Rows from block 3 of a small image classifier, named by matrix and row number. Rows with one number belong to one neuron. Each number is 128 + 32 x the weight over its row's rms, rounded and kept within 0 to 255. All counts start at 0.
Before each neuron's rows are labels from the 100 images, of 14976, where the neuron reaches its highest value: "peak at" is the part of the image that holds the peak. Only what is clearly more common there than usual is listed. The data: capsule endoscopy frames (Kvasir-Capsule).
# fc1: MLP up (model.blocks.3.mlp.fc1.weight, 384x96), inputs 0-95
# fc2: MLP down (model.blocks.3.mlp.fc2.weight, 96x384, transposed), outputs 0-95

peak at: middle left
fc1.39 [120  91 142 108 137 193 109 138 209 153 134 136 167 112 155 136 109 110 121  74 177 132  82 116 138 167 141 104 129  42 158 137 116 149 162  93 127 151 111  84 143 122  96  92 141  59 116 149  94  83 128 102 154 163 101  54  76 138 147 134 158 137 132  92 109  98 110 178 159 121  88 144 137 132 120 136 154 136  93 199  91 129 118 188  65 157 123 158 153  96 138 154 118 164  79 144]
fc2.39 [137 160 132 136 135 108 154 137 126 117 146  97 161 107  59  84 114 138 138  98  98 136 134 114 136 136  75 115 108 212 101 142  59  79  89 149 136 136 142  72 141  24 112 173 109 105  80 122 115 161 148 158 133 140 143 153 237 120 160 129 164 169 125 105 122 127 108 126 170  94 111  84 153 148 128 128  97  70 169 126 152 139 148 119 138 142 139 149 161 156 134 138 122  86  63 156]

peak at: top centre; centre
fc1.196 [146 147 140 112 140 116 141 146 122 149 121 144 120  61 154 134  91 167 164 138 130 145 152 133 159 106 147 116  80 120 233 137 127 123 111 130  90 144 129 168 145  99  91 134  80  77 126 151  97 137 161  92 125  41 112 131 134  72 122 101 212  71 158 176 126 109 113 122 110 152 128 123  87 149 119  82 189  74  92 199 143 147 143 175 132 141 152 128 146 159  77 138  90 158 108 125]
fc2.196 [172 131 119 123 164 111 149  67 130 157 116 111 113 102  82  73 128 153 129  87 118 160 122  94 115 111 166 105 143 102  94 159 134  67 133 182 151 139 127 142 141 187 107 101  98 137 131 123  87 131 180 143 100 149 126  99  85 162  82  84 149 180 189 139 125 169 196 115 152 166 142 127 114 165  75 124  92 119 138  89 102 107  87 159 112 185 103 138 159  83 114 168 204  98 185 123]

peak at: bottom centre
fc1.187 [113 147 145 123 116 146 141  90 130 119 140 138 119  77  92 150 124  29 119 142 143 130 120 201 147 189 119 154 135 137 156 144 192 113 118 108 139  75 168  58  94 112 105 131 124 133 102 108 111 102 166  81 106 119  47  86 103 127 108 124 166 159  98 174  65 104 159 151 132 110 160 131 209 162 152 140 101 122 130 142 160 149 125 149 115  96 147 128 123  85 134 140 210 130 177 138]
fc2.187 [123  89 178 100 155 105 171 128 156 151 134 131 131 143 177 142 188 141 108 122 120  98 169  87 110 108 158  75 147 111 133 152 107 156 111 161  75  82 120 148  84 180 151 152 139 140 162 107 110 160 154  76 172 109 106 140  79 130 146 133  81 181 178  51 116 117 116  57  94 129 146  91  99 182 114  67  94 187 100 106 116 120 156 149 130 190 142 144 121  89 114 140 145 125  83 155]

peak at: top centre
fc1.156 [176 134 197 103 131 105 144  78  73 124  46 125 150 136 163 140 139 140 117  90 121 146 148 157 128 104  69  96 169 145 111 173 174  57 156 108 138 162 121 120 100 149 115  93 115 131  83 173 153 148 106 129 140 136 114  81  99  90  87  96  98 149 147 134 114  88  93 109 139 128 174 217 147 117 149  88 139 150  96 147 125 134 118 150 138 131 108 189  95 184 153 109  92  74 147 181]
fc2.156 [149  82 105 121  86  92 130 130 126 100 102 128  85  85 159 148  74 156 129  99  69 211 138 164 163 137 194 128 107 170 113 135  97 122  81 133 110 137 146 106 136 128 136  84 161 176 138 133 135 151  93 162 163 124 119 161  51 151 123 151 113 151  94 183 109 150 170 119  85 178 140 130  97 139  83 124 149 104  94 182 108 111 150 169  86 134 102 112 147 134 121  62 198 160  93 153]

peak at: top centre
fc1.127 [126 166 156 170 120  92 173 178 107 143  57  86  71  99 118 185 160 147 119 142 152 130 107  98 155 177 135 102  94 127 155  92 110 103 207 138  67 107 181 135  84 122 149 131 125  98  60 164 137 145 158 100 163 106 105  99 122 121 146 126  67 175  68 135 169 121  93 143 135 101 140 142 114 161 150 112 118 132 120 145  62 178 132 141 108 140  73 159 175 162  97 117 162 133 140 137]
fc2.127 [130  87  41 146 121  92 149 154 111 149  77 186  89  90 115 175 136 111 125 144 149 148 137  63 109 173 180  96  96 155 149 136 154  65 130 116 151 171  87 131 118 102 137 144 146 142 167  65 184 158 122 112  87 128 131  96 115 111 162 111  94 151 107 112 119 152 157 142 131 106  86 177 120 153 206 107 194 110 110 114 123  96 162 195 146 130 107  94 118 139 101  79  92 154 120 131]

peak at: middle left
fc1.273 [115 135 106 154 130 159 131  85 119 105 136  97 117  57 112 129 144  95 134 215 134 110 126 150 135 125  95  78  75 145 144 119 154 114 135 171 121 103 162 142 171  91 117 105 133  93 114  95 135 140 190 161 106 130  81 128 170 155 102  66 165  93 108 131 115 123 146  93 132 124 165 155 187 237 180  68 145 105 201 156 135 141  99 131 123  80  84 114 128 103 125  85 138 131 143 124]
fc2.273 [ 64 125  99  80 110 180 121 101 158 129 119  98 138 127 124 176 183 204  84 160 131 144 156  99  70  87 137  49 115 156  98 136 152 138  88  95 148 123 113 180 102 131 132 141 147 157 145  69 161 136 125  68 162  78 170 120 126 157  45 105  90 163 166 144 109 122  96 130 110 106 133 101 103 166 159 137 136 169 165 116 118 103 113  87 184 126 163 168  92 138 140 122 117 142 156 124]

peak at: centre; top centre
fc1.190 [165 116 136  93 133 192 135 118 140 150 169 119 143 102 127 148 114  83  95 115 173  83  89 131 185 163 134 160 180 156 106 109  90 134 145 180 132 127 139 107  87 141 113  89 138  77 131 136 141 129 161  68  87 101 139 116 128  97 137 133 159 190  56 123 155 170  28 147 141 134 144 120 110 166 118 155 148 126  59 111 109 152 149 161 136  80  90 189 166 101  94  83 123 109 163 125]
fc2.190 [104 130  56 124 100 143 175 116 137 144  84 127  99 179 172 181 159 146 136 154 168 131 198 132 157 140 130 112 138 131  93 139  97 125 167  53 138 147 106 140 112  87 143  92 161 206 163 154  73 157 150 143 178 139  83 147 109  99 163  55 139 162 112 127 136 112 114 161  97  98 142 158 129 116 158 110 180  87 106 132 155 136  83 148 130  71 134  99  90 162 142 102  78  88 163 134]

peak at: top left
fc1.300 [179 122 142 167 163 123 178 109 110 122 159  96 130 133 115 164 101 160  69  90 140 112 110 137 136 121 105 101 105  78 139 118 194  87 202 101 107  59 126 115 125  88 188  83 161 106  53 165 131 138 160 144  79 129 131 110 127 105 136 130 102 124  84 185 127 125  84 146 167 160 163 116 131 137 132 137 156 131 110 104  87 168 179 125  84  92  67 189 107 160  98 108 146 142 164 153]
fc2.300 [132 120 148  80 130 116 127 174 123 119 114  60 119 146 175 136 144 149 136 184 116 127 120 100 143 157 117 142 138  84 139 103 175 210 115 146 120 141 155 164 155  73  69 134 142 130 140 162 170 129  85 114 186 142 121 144 110  82 214 143  68  92 123 129  95 130 138 185 137 129 130 135 147 107 132 197 109 113 104 107  87 199 203 154 117 188 173 114 128 110 151 124 125 155 103 107]

peak at: centre
fc1.33 [110 149 170 116  72 170 112 140 178 149  56  61 150 120  93 169 161  97 115 166 175 154  57  98 143 195 151 121 122 159 122 151 121 136 145 115  67 106 141 133 158 155  99 122 118 127  81 158 107 127 194 138 163 125 122 111 107 131 162  99 132 121 138  92 146 112 200 142 100 159 105 160 145 158 122 157 125  87 148 134  68  79 122 147 139  76 140 120 150 117 113 105 166 207 100 163]
fc2.33 [ 71 159  71 173  88 123  68 124 122 112 154 192  97 197 117 127  98 140  85 173 167 132 131 141 104 177  84 149 142 162 110  72 148 102 120  98 137 118 100 102 100 159 184 136 132 126 179 137 171 136 172 115 132 150 119 155 123 151 162  99  84 157 104 190 182 126 135 133 154 117 127 165  88  78  95 110 177 100 175 158 155 104  90 181 108 104 115  98 160 163  85 136 137 106 143 118]

peak at: middle right
fc1.383 [147 146 192 110  83 138 138 127  94 114 112 117 113 153 156 158  84 137 127  87 153 124 117 123 148 153 144 144 141 158 168 115  75 107 142 166 116 109 111  76 141 149 105 128 140 171 107  99 172 156 127  83 117 106  77 109  62 104 132 161 117  66 121 157 108 157 141 193 153 155  79  64 112 148  99 155 218  28 120 133 139 158 142 183 122 147 109 163 138 176 116 142 147  89 162 127]
fc2.383 [103 134 151 141 116 128  97  92 122 134 127  82 121 116  89  67 130 101  85  98 179 166 130 159  52 103  78  71 178 142 143  55 137 159 108 138 146 125  93 122 119 140 186  90 175 190 172 148 190 124 140  98 133  75 166 114  72 108  91 110 176 178 138 158 142 141 159 118 129 137 151 132  88 105 122 108  92 147 181 146 118  86 132  84 103 119 122 163 167 178 111 158 127 135 152 132]

peak at: bottom centre
fc1.119 [158 132 161 164 102 110 134 154 146 119 193  95 179 109 126 123  76 149 135 107 134 147  86 148  81 145 133 110 183  86 149 130 149  78 126  64 108  80  85 121 104 120  96 102 176 161 151 117 168 103 110 139  85 164 106 127 150 153  96  54 150 136  76 109  91 180 167 155 164 161 172  98 125 152 133 146 154  44 133 132 158 146 151 163  85 132 113 134  51 163 133  96 136 147 142 105]
fc2.119 [102 109 108 146 157 155  51 117 111  74 128 148 139  87 170  59 123 156  75  96 174  66 138  95 124 126 114 163 147 193 108 113  85 155 115  93 167 107 106  86 141  94  96 130 110 152 132 114  74  93 168 110 139 105 136 138 126 185 134  73 177 171 135  80 138 142 119 157 162 116  99 164 168 106 165  75 148 125 163 151 127 116 168 104 134  93 122 128 152 198 116 112 147  83 106 165]

peak at: middle right
fc1.176 [147 107 180 116 120 139 147 163 122 186  98 112 108  48 163 174  75 136 112 104 171 155 119 168 144 108 118 133 110 125 142 113 169 133 161 107 105 117 146 150  88  93  96 100 122 117  90 171 110 136  98 106 163  95  73  67 125 123 151 145  83 135  92  84 135 104 149 142 200 120 136 147 141 153 107 144 149 104 116 186 107 217 178 190  82 108 142 171 107 107 101  93 171 101 107 159]
fc2.176 [121 118 127 127 127 205  88 148 148  99  99 159 147 134  96  50 182 138 187 148 125 126 139 111 166  84 143 109 110 119  88 114 124 106 124 149  87 124 119 157 128 141 141 157 148  85 149 118 104 129  91 114 124 139 151 190 145 173  86 162 213 130 120 166  99 127  91  93 127 131 103  86 168 110 158 169 121  94 109 108  81 137 120  32 131 141 121 167  71 176 124  77 176 105 147 156]

peak at: bottom centre
fc1.372 [ 96 153 104 119 139 118 141 152 115 171 206  94 132 113 163 145 167  57 111  97 115 157 146 152 136 107 169 144 161  73 207 130 140 117 125  75 126 104 145 153  79 170 131 132 122 102 121 154 153 119  65  89 164  84  94 103 194 141 153 221  90  92 131 130 144 132 167 162 158  72  68 151 165 132 102 122 143 156 115 134 151 154 170 145 137 139 117 102  76 136 124 124 124 169 111 117]
fc2.372 [112  75 177  79 128 133 128 138 108 134 114 110 164 149 192 104 137 151 105 131  89 145 151  99  81 123 114 115 142 127 199 134  76 113 144 147 104 100 127  67  53 178 167 127 139 158 153  92 116 165  90  93 184 150 179 158 117 143  90 190 158 126 179  95 162 132 110  95  75 136 144 115 129 145  90  95  92 181 133  91  70 148 122  89 145 119 128 170 154 137 161 125 161 124 163 174]

peak at: bottom right
fc1.269 [168 159 151 121 112  95 100 107 144 171 162 122 103 139 106 161 103  88  40 158 136 129 144 127 109 143  53 105 155  86 164 172 191  85 177 169 133 101 144  85 163 125 139 121 161 103 127 181 142 113  90  82  97 130 136 106 133 133 151 128  84 138  40 112 123 106 110 148 150 187 115 147 150 131 133 101 143 143 138 131 133 147 168 165 105 128 127 108 104 170  80  66  94 138 150 210]
fc2.269 [199 114 171 124 196  85 152 160 135 171 106  96 112 123 114 120 151 111  94  88 106 124 146 112  82 109 127 111 160 151 144 148 126  61 145 141 137 144 142 155 143 154 100  98  70 138 116 157 116 149 198 135 116 146  75 100 159 157 142 107 158 155 150  92 116 141 148  99 129 139 117  98 243 156 140 140 134 155  96  37 162 167 147 147 153 123 128 113 127  58 140 170 118  98 105  95]

peak at: middle left
fc1.307 [107  82 146  90 139 142 184 116 141 174 129  88 104 118 158 165 138 130 139 160 142 107 153 199 143 185 174  96  92 161 116 132 120  91 141 105 129 102 124 183 137 127 123 137 108  88 138 137 104 144 145 167 120  86 103 114 101 150 113 189  94 114 140 126 104 130 118 140 110 123 119 208 152 215  88 113 146 157 154 131  90 134 114 152 108  89  41 116 168 100  87  72 159 172  81 183]
fc2.307 [151 165 140 123 120  73 122 114 196 148 186 105 128  78 100 142 140 122  58 113 176 107  86 104 207 115  90 165 164 107 149 128 172 160 138 131 135 192 129 112 169  95  89 139 114 141 121 100 176 121 111 100  75 149 172  75 170  82 132 109 127  76  95 134 136 162  85 162 150 171  95  99 127  88  95 103 134 124 165 138 142 135  96 128 130 185 123 131 103 123 101 194 120 167 127  94]

peak at: centre; bottom centre
fc1.338 [127 109 165 128 153 179 118 109 135 148 147 135  97 148  87 134 111  84  64  85 171 131 128 116  86 109 108 158 102 104 136 115 171 168 132 118 158  69 127 126 176 119 119  59 162 135 116 146 186  97 158 116  54 167 134 105  82 155  92  47 169 140 106 131  68 128 135 178 127 107 147 179 196 121 108  87 118 158 171 137  97 144 127 143  84 104 172 145  64 133 116 107 120 126 143 160]
fc2.338 [144 144 158 139 185 110 151 117 147 141  96 105 125 113 106  75 128 138 105 118 148  84 135  34 102  88 125 114 150 140 127 119  88  92 154 126 130 107  69 126  87 135 146 142  69 159 166 167 103 123 207 142 109 104  73 108 125 162 160 108 156 197 169 115 111 169 135  88 138 118 124 138 163  96 115  68 120 184 117  79 145 155 168 129  70 102 136 121 137 109  57 165 146  93  83 116]

peak at: bottom right
fc1.102 [212 156 149 129 127 145 125  82 125 151 113  95 151 152 164 109 162  57  93 133 168  62 120  72 154 146 100  96 147 117 230 121 160 133 177 156 123 122 112 154 142  70  98 112 118 123 131 163 136  97 115 121 128  91 153  69 129 138  97 127 123 114 124 117  95 200 107 106 120 190 158 150 117 142 138 153  63 104 153 178 135 111 120 124 113  96 158 168 142 103  98 130  62 125 149  95]
fc2.102 [138 112 142 139 144 103 158 152 136 194 177 157 118 139 142 128 159 101  71 147  80 143 167 144  55 102  99 123 164 109  94 108 210 146 111 121 110 117 153 190 194  93 112 162 156 144 113 120 167 183 183 130 121 131 128  56 110 131 127 139  82 118 101 195  80 120 197 122 160 136  90 149 131 155 133 136 109 136 141 102 167 106  95 136 112 147  88 152 115 102 165 150  78 109 171 152]

peak at: bottom right
fc1.287 [148 109 187  76  87 103 148 170 109 136 121 115 142 131 161 150  81  99 134 108 163 103  95 169 128 149 141 108 164 105 121 132 121 103 174 122 126 101 102 169 135 125 113 101 110 177  91 153 129 156 138 105 121 110 118  83 149 119 113 168 176 170 118 187 170 100 145 124 252  91 114 124 113 162 105 154 122 119 120 165 120 122 162 204 114  98 118 173  56 169  66 104 164 118 152 105]
fc2.287 [127 122  96 105 172 177 142 104 145  67  50 135 135 114  76 120  91 106 159 159 153 129  86  99 121 142 140 143 100 119 123 131 142 159 143 157 113 184 145  83 204 142 132 143 181  62 113 161 113 162  58 156  84 113 164 157 116 141 154 175 198 144 150 149 120 153 115 118 132 157 118 135  94 121  84 138 152 125 113 144  95 163 179 127 150 159  98 132  87 117 113  85 197 178  89 107]

peak at: top left
fc1.182 [ 94 137 125 168 135 150 156 165 170 125 102 158 111  85 154 137 136 153  89 133 106  93 151 108 128 196 123 105  72  84 214  93 102 117 120 115 122 139 160 145 110 100 143  95 114  27 132 123 145 162  86 105 108 123 137 130 176 149 144 155 148 105 104 126 156 167 112 157 100 107 123 206 122 122 151 117 112 142  97 162 111 176  89 120 131 113  56 131 188 105 127 115 128  57  84 183]
fc2.182 [118 101  81 125  90 136 107  89 115 101  55 116 135 105 122 112 106 130 141  94 157 166  98 134 134 140 102 129 135 158 126  67 117 147 116 146 148 185  66 143 186 149 118  93 155  87 148 142 108 153 125 135  81  74 116 208  99 181 138 125 152 158 123 130 109 228 125 106 122 195 114  99 134 129 106 186 143 166 107 130 125 121 112 103 176  81 125 103  92  93  76 133 176 146  92  89]

peak at: middle right
fc1.177 [112 112 138 177 105 167 146 145 132 134 118  99 135 106 109 127 118 166 148  98 147 147  90 185  66 166 145 123 148 149 160 118 170 133 131  96 110 118  94 134 156  92  80 118 162 191 120 148 119 141 144 147  57 141 109  99  96 129  54 114 140 106 109 161 114 156 145 120 145 175 119  91 111 175 144 171 209  24 156 124 153 161 134 189  91 115 129 130 109 114 133 114 189 151 193 112]
fc2.177 [ 87 105  95 145 120 133  55  85  97  99  84 138  97  90 106  97  69 168  78  99 151 124 135  69 129 161 106 137 118 210 134 106 150  78 171 132 160 128 117 119 124 142 111 121 100 147 171  92  90 110 162  94  80 121 149 150 113 198 179  78 119 187 160 129 176 163 144  71 140 121 129 176 135 155 135 120 177 106 126 126 111  86 129 151 117 134 116 119 192 115 128 112 148 102  92 172]

peak at: middle right
fc1.97 [104 139 202 115 129 184 102 158 105 137 116  95 121 167 149 138  79 167 101  63 109 151 104  89  93 149 107 131 154  82 101 150  97 176 132 117 133 155  81 102 157 204 115 109 103 102 135 120 152 126 112 131 133 147 108  81 131 149 140 135  59 156 106  98  55 179 120 163 127 148 164 113 136 143 110 145 174 118  97 100 141 121 150 113 140 143  73 146 140 129 126  58 186 137  99 219]
fc2.97 [137  72 134 156  97 148 130  95 132 125 176 156 141  82 124 168  92 114 142 172 103 135 132 206  94 124 124 105 122 139  88 190 143 127  99 145 118  98 121  99 158 140 155 129 178 177 114 103 167 113 110 154 145 159 161 104  30  85  92 101 141  77  80 140  83 132 172 193 131 181  99 139 115 101 153 112 158 135 175 186 124 141 148  86 107 107 149 131 172 101 126  88 100 175  99 107]

peak at: top centre
fc1.303 [168 157 103  91 150  62 115 106  93 102 134 158 136 133 168 137 165  53 151 144 100  82 127 166 162 112 106 150 156 127 114 123 121  23 116  89 134 145  96 131 109 157 128 142  90 116  72 120 118 148  76 124 170 134  89 120 118 138 131 130  69 118 139 139 168 100 146  87 135 110 123 182 168 141 159 140 149 157 142 108 153 114 157 130 165 147  90 207 128 199 143 130  89  94 107 200]
fc2.303 [155  89 147  98  59 115 138 101 163  94 153 138 112  89 150 220 128 124  97 109  76 164 142 195 133 142 183 148 105 109 141 143 115 116  60  94  76 106 172  93 115 163 111 102 142 184 106 125 107 158 115 148 146 158 128 161  88 117  93 159  97  63 117 146 155 125 138 109  74 142 122 141 125 181  80  99 121 137 105 158  88  99 117 119  93 146 145 119 159 131 149  60 187 117 146 162]

peak at: bottom right; bottom left
fc1.313 [177 133 201 116 140 105 120  79 147 119 148 135 153 141 141 129 100 112 122 154 114 126 133 129 177 122  55 159 169 147 140 115 159 153 170 122  95 118 159 120 121  36 223 129 139 166 140 168 132 119  89 106 120  91 163 110 163  91 122 130  92  43 143 138 100 148 149 133 158 195 105 102 140 146 160 152 118  91 115 109 153 135  64 178 128 168 122 105 157 129  76 131 122  76 117  93]
fc2.313 [191 127 106 139 182  66 151 103 102 171  96 100  91 112  94 105 125 186 124 152 136 132 115 110  98 137 122 131 169 161 164 131 124 154 138 143 160 160 101 105 131  75 121  77 135 140 117 184 153 147 162 175  83 164  93  91 142 157 177  60 107 154 156 169 129 157 118 133 180 100 141 173 158  89 142 138 139 114  79  80 167 147 142 209 108 155  73  88 111  81 108 145 128 105 131 158]

peak at: middle left
fc1.356 [167 127 138 145 122 127 174  91 167 134 156 118 177  73 142 153 100 169 149 140 107 128 121 145 179 123 113 131 112 157 129 157 168 124 162 127  89 130 209 142  96 110 135 118 134 119 101  82 141 100  84  79 176 109 125 134  97  63 138  71 158 144 126  96  80  80 127 121 128 166  82  83  91 137 167 113 113 122  92 179 154 217 136 170 118 131 109 123 182 187  83 137  87  84 117 112]
fc2.356 [177 135 111 155 160  89 173  94 104 126  97  63 122  64  75 128 122 116 168  91  97 170  72  74 132  95 193  83 132 114 102 190 159 114 101 150 102 119 112 117 106 184 135  58 135 160 137 116 123 115 155 148 128 130 128  98  90 131 157 113 132 174 194 149 138 143 164 116 114 141 179 158 126 126  76 106 147 122 165 102 114 136 176 137 140 197  94 139 149 127  85 130 177 127 139 176]

peak at: top left
fc1.90 [173 104 129 114 141  79 116  93  85 127 125 165 111 154 108 116 116  86 134 126 134 166 127  80  94 110 174 132 135 111 122 226  95 149 122 155 131 145 100 166 201 198 134 147 125  93 139  83  87 129 101 128 140 144 111  82 130 119 118 103  85 126 117 107  79 182 157  44 109 106 215 143 131  99 122  75 173  98 106 115 147  92 182  79 136 130  77 144 135 119 120 113 137 159 128 141]
fc2.90 [138 111 135 138  83 141  85 129 126 123 171 192 110  93 140 183 140 153 127 151 111 111 121 170 200 102 107 133 146 100 139 118 162 170 124 103 127 120 109 126 141 132 149 140 151 149 138 121 155 130 153 137 126 158 120 136 109 112   0 135 131   0 129 156 127 149 151 116 126 132  68 115 181 134 164 116 138 164 136 137 116  80 102  93 127  93 142 124 137 107 119 124  55 123 125 100]

peak at: top centre
fc1.355 [183 172 142 132 135 104 166 170  74 150 159 115  71 154 142 168 125 118 119 117 116 175 116 115 110 142 101  56 114 123 154 154 130 101 165 146 145  76 161 119 102 158 100 142 134 150 112 106 173 149 147  68 140  87 142 132 208 129 106 111 128  65  91 162 169 146  83  93 110  87 147 115 177 159  97  98 170  84 113 125 139 119 114 110 110 112 124 155  98  95  91  51 162 142 201 104]
fc2.355 [ 88 132 148  94  37 144 157  98 120 137 175 157 151 173 116 223  61  79 103 162 112 122 118 134 119 112  96  94  92 150 172 115 175  98  83  68 134 128 133  89  87 145 155 146  99 110 147  75 136 154 143 119 134 161 176 151 164  94 119 189  76  98 127 135 152 116 166 125  73 165 129  86 146 148 160 157 137 114 164 146 141 186 118 146 177 131 133 148 124 148 135 126 123 123 172 126]

peak at: middle left; middle right
fc1.290 [152 158 146 145 120  93 146 123 117 127 112 123  48  92 134 157 119 138 136 186 112 119 126 114 113 197 110  63 108 102 140 140 145 110 169 142 112  99 163  94  88 163 112 118 113 169 109 117 126 161 163 125 161  77 107  83 193 131  71 126 179 105 176 114 138 140  59  81 135 158  81 188 129 152 120 143 158  62 138 141 123 119  87  82 136 123 105 134 130 198 130  84 156 151 189 150]
fc2.290 [ 88 172 102 127  31 173  87 147 110 152 202 101 146 189 131 146 149 103 109 187 120 162 131 165 148 104 116  75 125 133 108 108 156 123 110 131 100 108  76 184 106 136 145 152 130 102 153  88 202 135 139 134 159  55 141 130 114 137 169 148  75 169 122 130  95 153 160 119 130 117 121  78 145 144  96 121 119 128 187 137 155 185  86 126 160  99 142 155  88  91 109 150  89 134 114 111]

peak at: middle right
fc1.344 [145 120 169 110 135 124 172 166 104 141 104 122  99 135 174 144 127  61 117  88  87 230 109 103  97 147 120 129 144  47 124 120 144 135 140  71  80 103 128 113 115 178 163 145  99  86  79 199 132 129 185 110 181 114 119 127 179 149  94 113 133  76 140 142 153  93 123  98 130 112  91 111 117 146 145 137 159  97 164 163 129 133  73 162 111 105 160 202 131 150 108  97 118 151 151 149]
fc2.344 [ 83  83 120 113 118 105 167 185  98 135 188 140 132 144  50 147 109 115  73 129 108 143 184 165 144 147 120  89 121 135 156  89 105 108  90 103 139 138 134 138 130 152  99 158 144 127 176  98 158 118 139 104 157 144 169 123 143 144 139 173  17 138 149 175 143 141 160 180 175 123 130 119 150 108 109 110 117 174 150  93 108 215 160 160 106 166  83 139 149 107 143 134 139  94 190 118]

peak at: top left; top centre
fc1.7 [133 135 103 169 128 103 178  94 149 146  82 109 171  82 202 145 111 194 104 180 109 113 136 112 138 121 102 129 114 137 148 119 135 106 166 139  93 133 155 171 159 118 109  98 152  74 120 113 154 114  72  99 114 144  25 121  99  66 134 113 137 157 105 119 155 114 122 114 145 181 111  93 112 124  85 105 111 147  68 188 139 205  99 134 112 159  54 149 158 162 136 153 115 140 121 146]
fc2.7 [147  98 156 106 122 100 152 105  84 153  86  57 141  94 132 151 119 117 176 130  80 171 113  78 125 124 208  73 104 148 102 164 122 164 146 155  87 134 117 121 149 155 152 102  98 121 124 118 154 162  67 138 176 104 140 111  97 156 168 179 103 170 138 117 103 143 135 118  45 174 113 101  96 104 102 129 157  96 102 121 109 167 141 165 149 193 146 130 102 132 109 101 173 208 149 153]

peak at: top left
fc1.72 [135 114 152 125 157 144 187 179 143 146 131 114 107 111  91 154  99  85 129 112 160 143  96 144 119 151 102 113 119 122 175 102 102 123 120 128  63 138 134 171 144 104  52 102  88 122  78 153 171 161 167 122 173  82 161  83 134 119 125 148 179 127 124 116 137 124 181 178 187  98 113 186 107 136  81  89 166 100 144 190 119 161 104 187  70 102 143 152 139  91 126  83 196 144 115 132]
fc2.72 [107 116  86 162  99 188 161 162 137  72 100 163 190 142 207 116 135 129 181 152 151 120 122 145 151 169 125 120  86 108 107 108 118 133 124 180 144 106 125 152 133  85  92 171 185  69 148 101 134 164 122  86 169 144 125 201 150 126 179 184 137 179 114 142 131 125 102 114 168 122 152 127 100 146 103 134 139  77 169 140 102 100 136 110 153 160  78 120 108 128  90 101 200 111 177 125]

peak at: middle right
fc1.82 [109  77 182 179  90 159 133 104 139  98 174 116  95 151 135 134 138 153 138  69 145 114 139 127 148 102 144 119 141 164 146 102 121 148 110  80  94 126 137 145 145 100  53 122 124 191 113 155 153 108 154 125  83 153 151 104  84 129  91 156 128 118 159 163  98 175 168 180 167 184 117 140 104 159  60 193 206  69 158 127 109 146 109 118 136 121 140 107  98 141  80 112 198 147 149 155]
fc2.82 [144 132 125 171 117 103 117  63 127  94 123 131  94  90 150 103 109 138 111  89 187 151  90 129 135 140 133 123 161 110 156  97 143  77 161 129 142 120 100 151  61 153 137  75 129 155 186 156  95 163 142 124  99 114 119 121  80 127 141  84 176 184 119  84 169 183 111  64 137 136 178 152 114 139 105 160 173 142 170 140 118  91  81  94 137  54 149  99 165 174  82  91 136 147  67 141]

peak at: bottom right
fc1.193 [157 105 120 172 156 119 112 150  63 114 181 111  62 162  90 141 160 118  85 112 177 134 127  85 131 146  67 125 181 137 131  96 134  78 141 129  88 135 164  91  87 119 132 106  96 167  72 171 219 190 173  88 142  67 158 116 131 109 101 130 139 158 119 148 144 130 160 122 173 105  84 123 159 131 180 126 125 147 135 111  91 135 178 123 165 119 174 125 114 178 125 115 164 127 144 100]
fc2.193 [111 157 177 135 157 173 151 117 134  91 120 173 174 118  82  89 143 170 126  98 124 104  54  80  82  96  90 182 114  90 119 109 209 179 120  96  98 121 155 121 146 134 156 155 155 104  96 154 130 148 101 151 122 111 168 124 139 136 131 193 151 140 130 146 135 118 133 145 139 121 117 137 148 115  91 196  85 115 125 155 132 135  95  55 169 130 165 187  83 207 134 121 131 158 178 112]

peak at: top left
fc1.295 [118 195 111 169 130  99 146 164 162 172 133 167 168 125 101 145  58  75  92 127 172 103 118 179 136 158  86  80  98  74 144  78  90 132 124 121 146  77 113 136 108 161  55 103 106  97 115 134 136 103  96 118 128 143 152 123  77 135 108 165  99  75  85 117 136 209 154 141 128 111 137 143 166 163 119 161 116 124 169 107 147 149 143 145 109  98 114 163  80 104 154  91 182  70 135 146]
fc2.295 [160  80 143 139 129 156 129 170 116 129 193  90 171 141 114 146 133  92 203 163  75 107 143  99  49  96 167 110 110 115 158 113 100 132  72 203 124 102 130 128  81 113 132 128  94 127 120 134 142  85 145 138 143  85 107 160  98 124  67 103 102 118 130 127 131 139 143 151 152 106 132  81 194 136 110 154 108 159 130 105 114 111 156 135 104 167  68 124 152  46 113 104 189  83 101 164]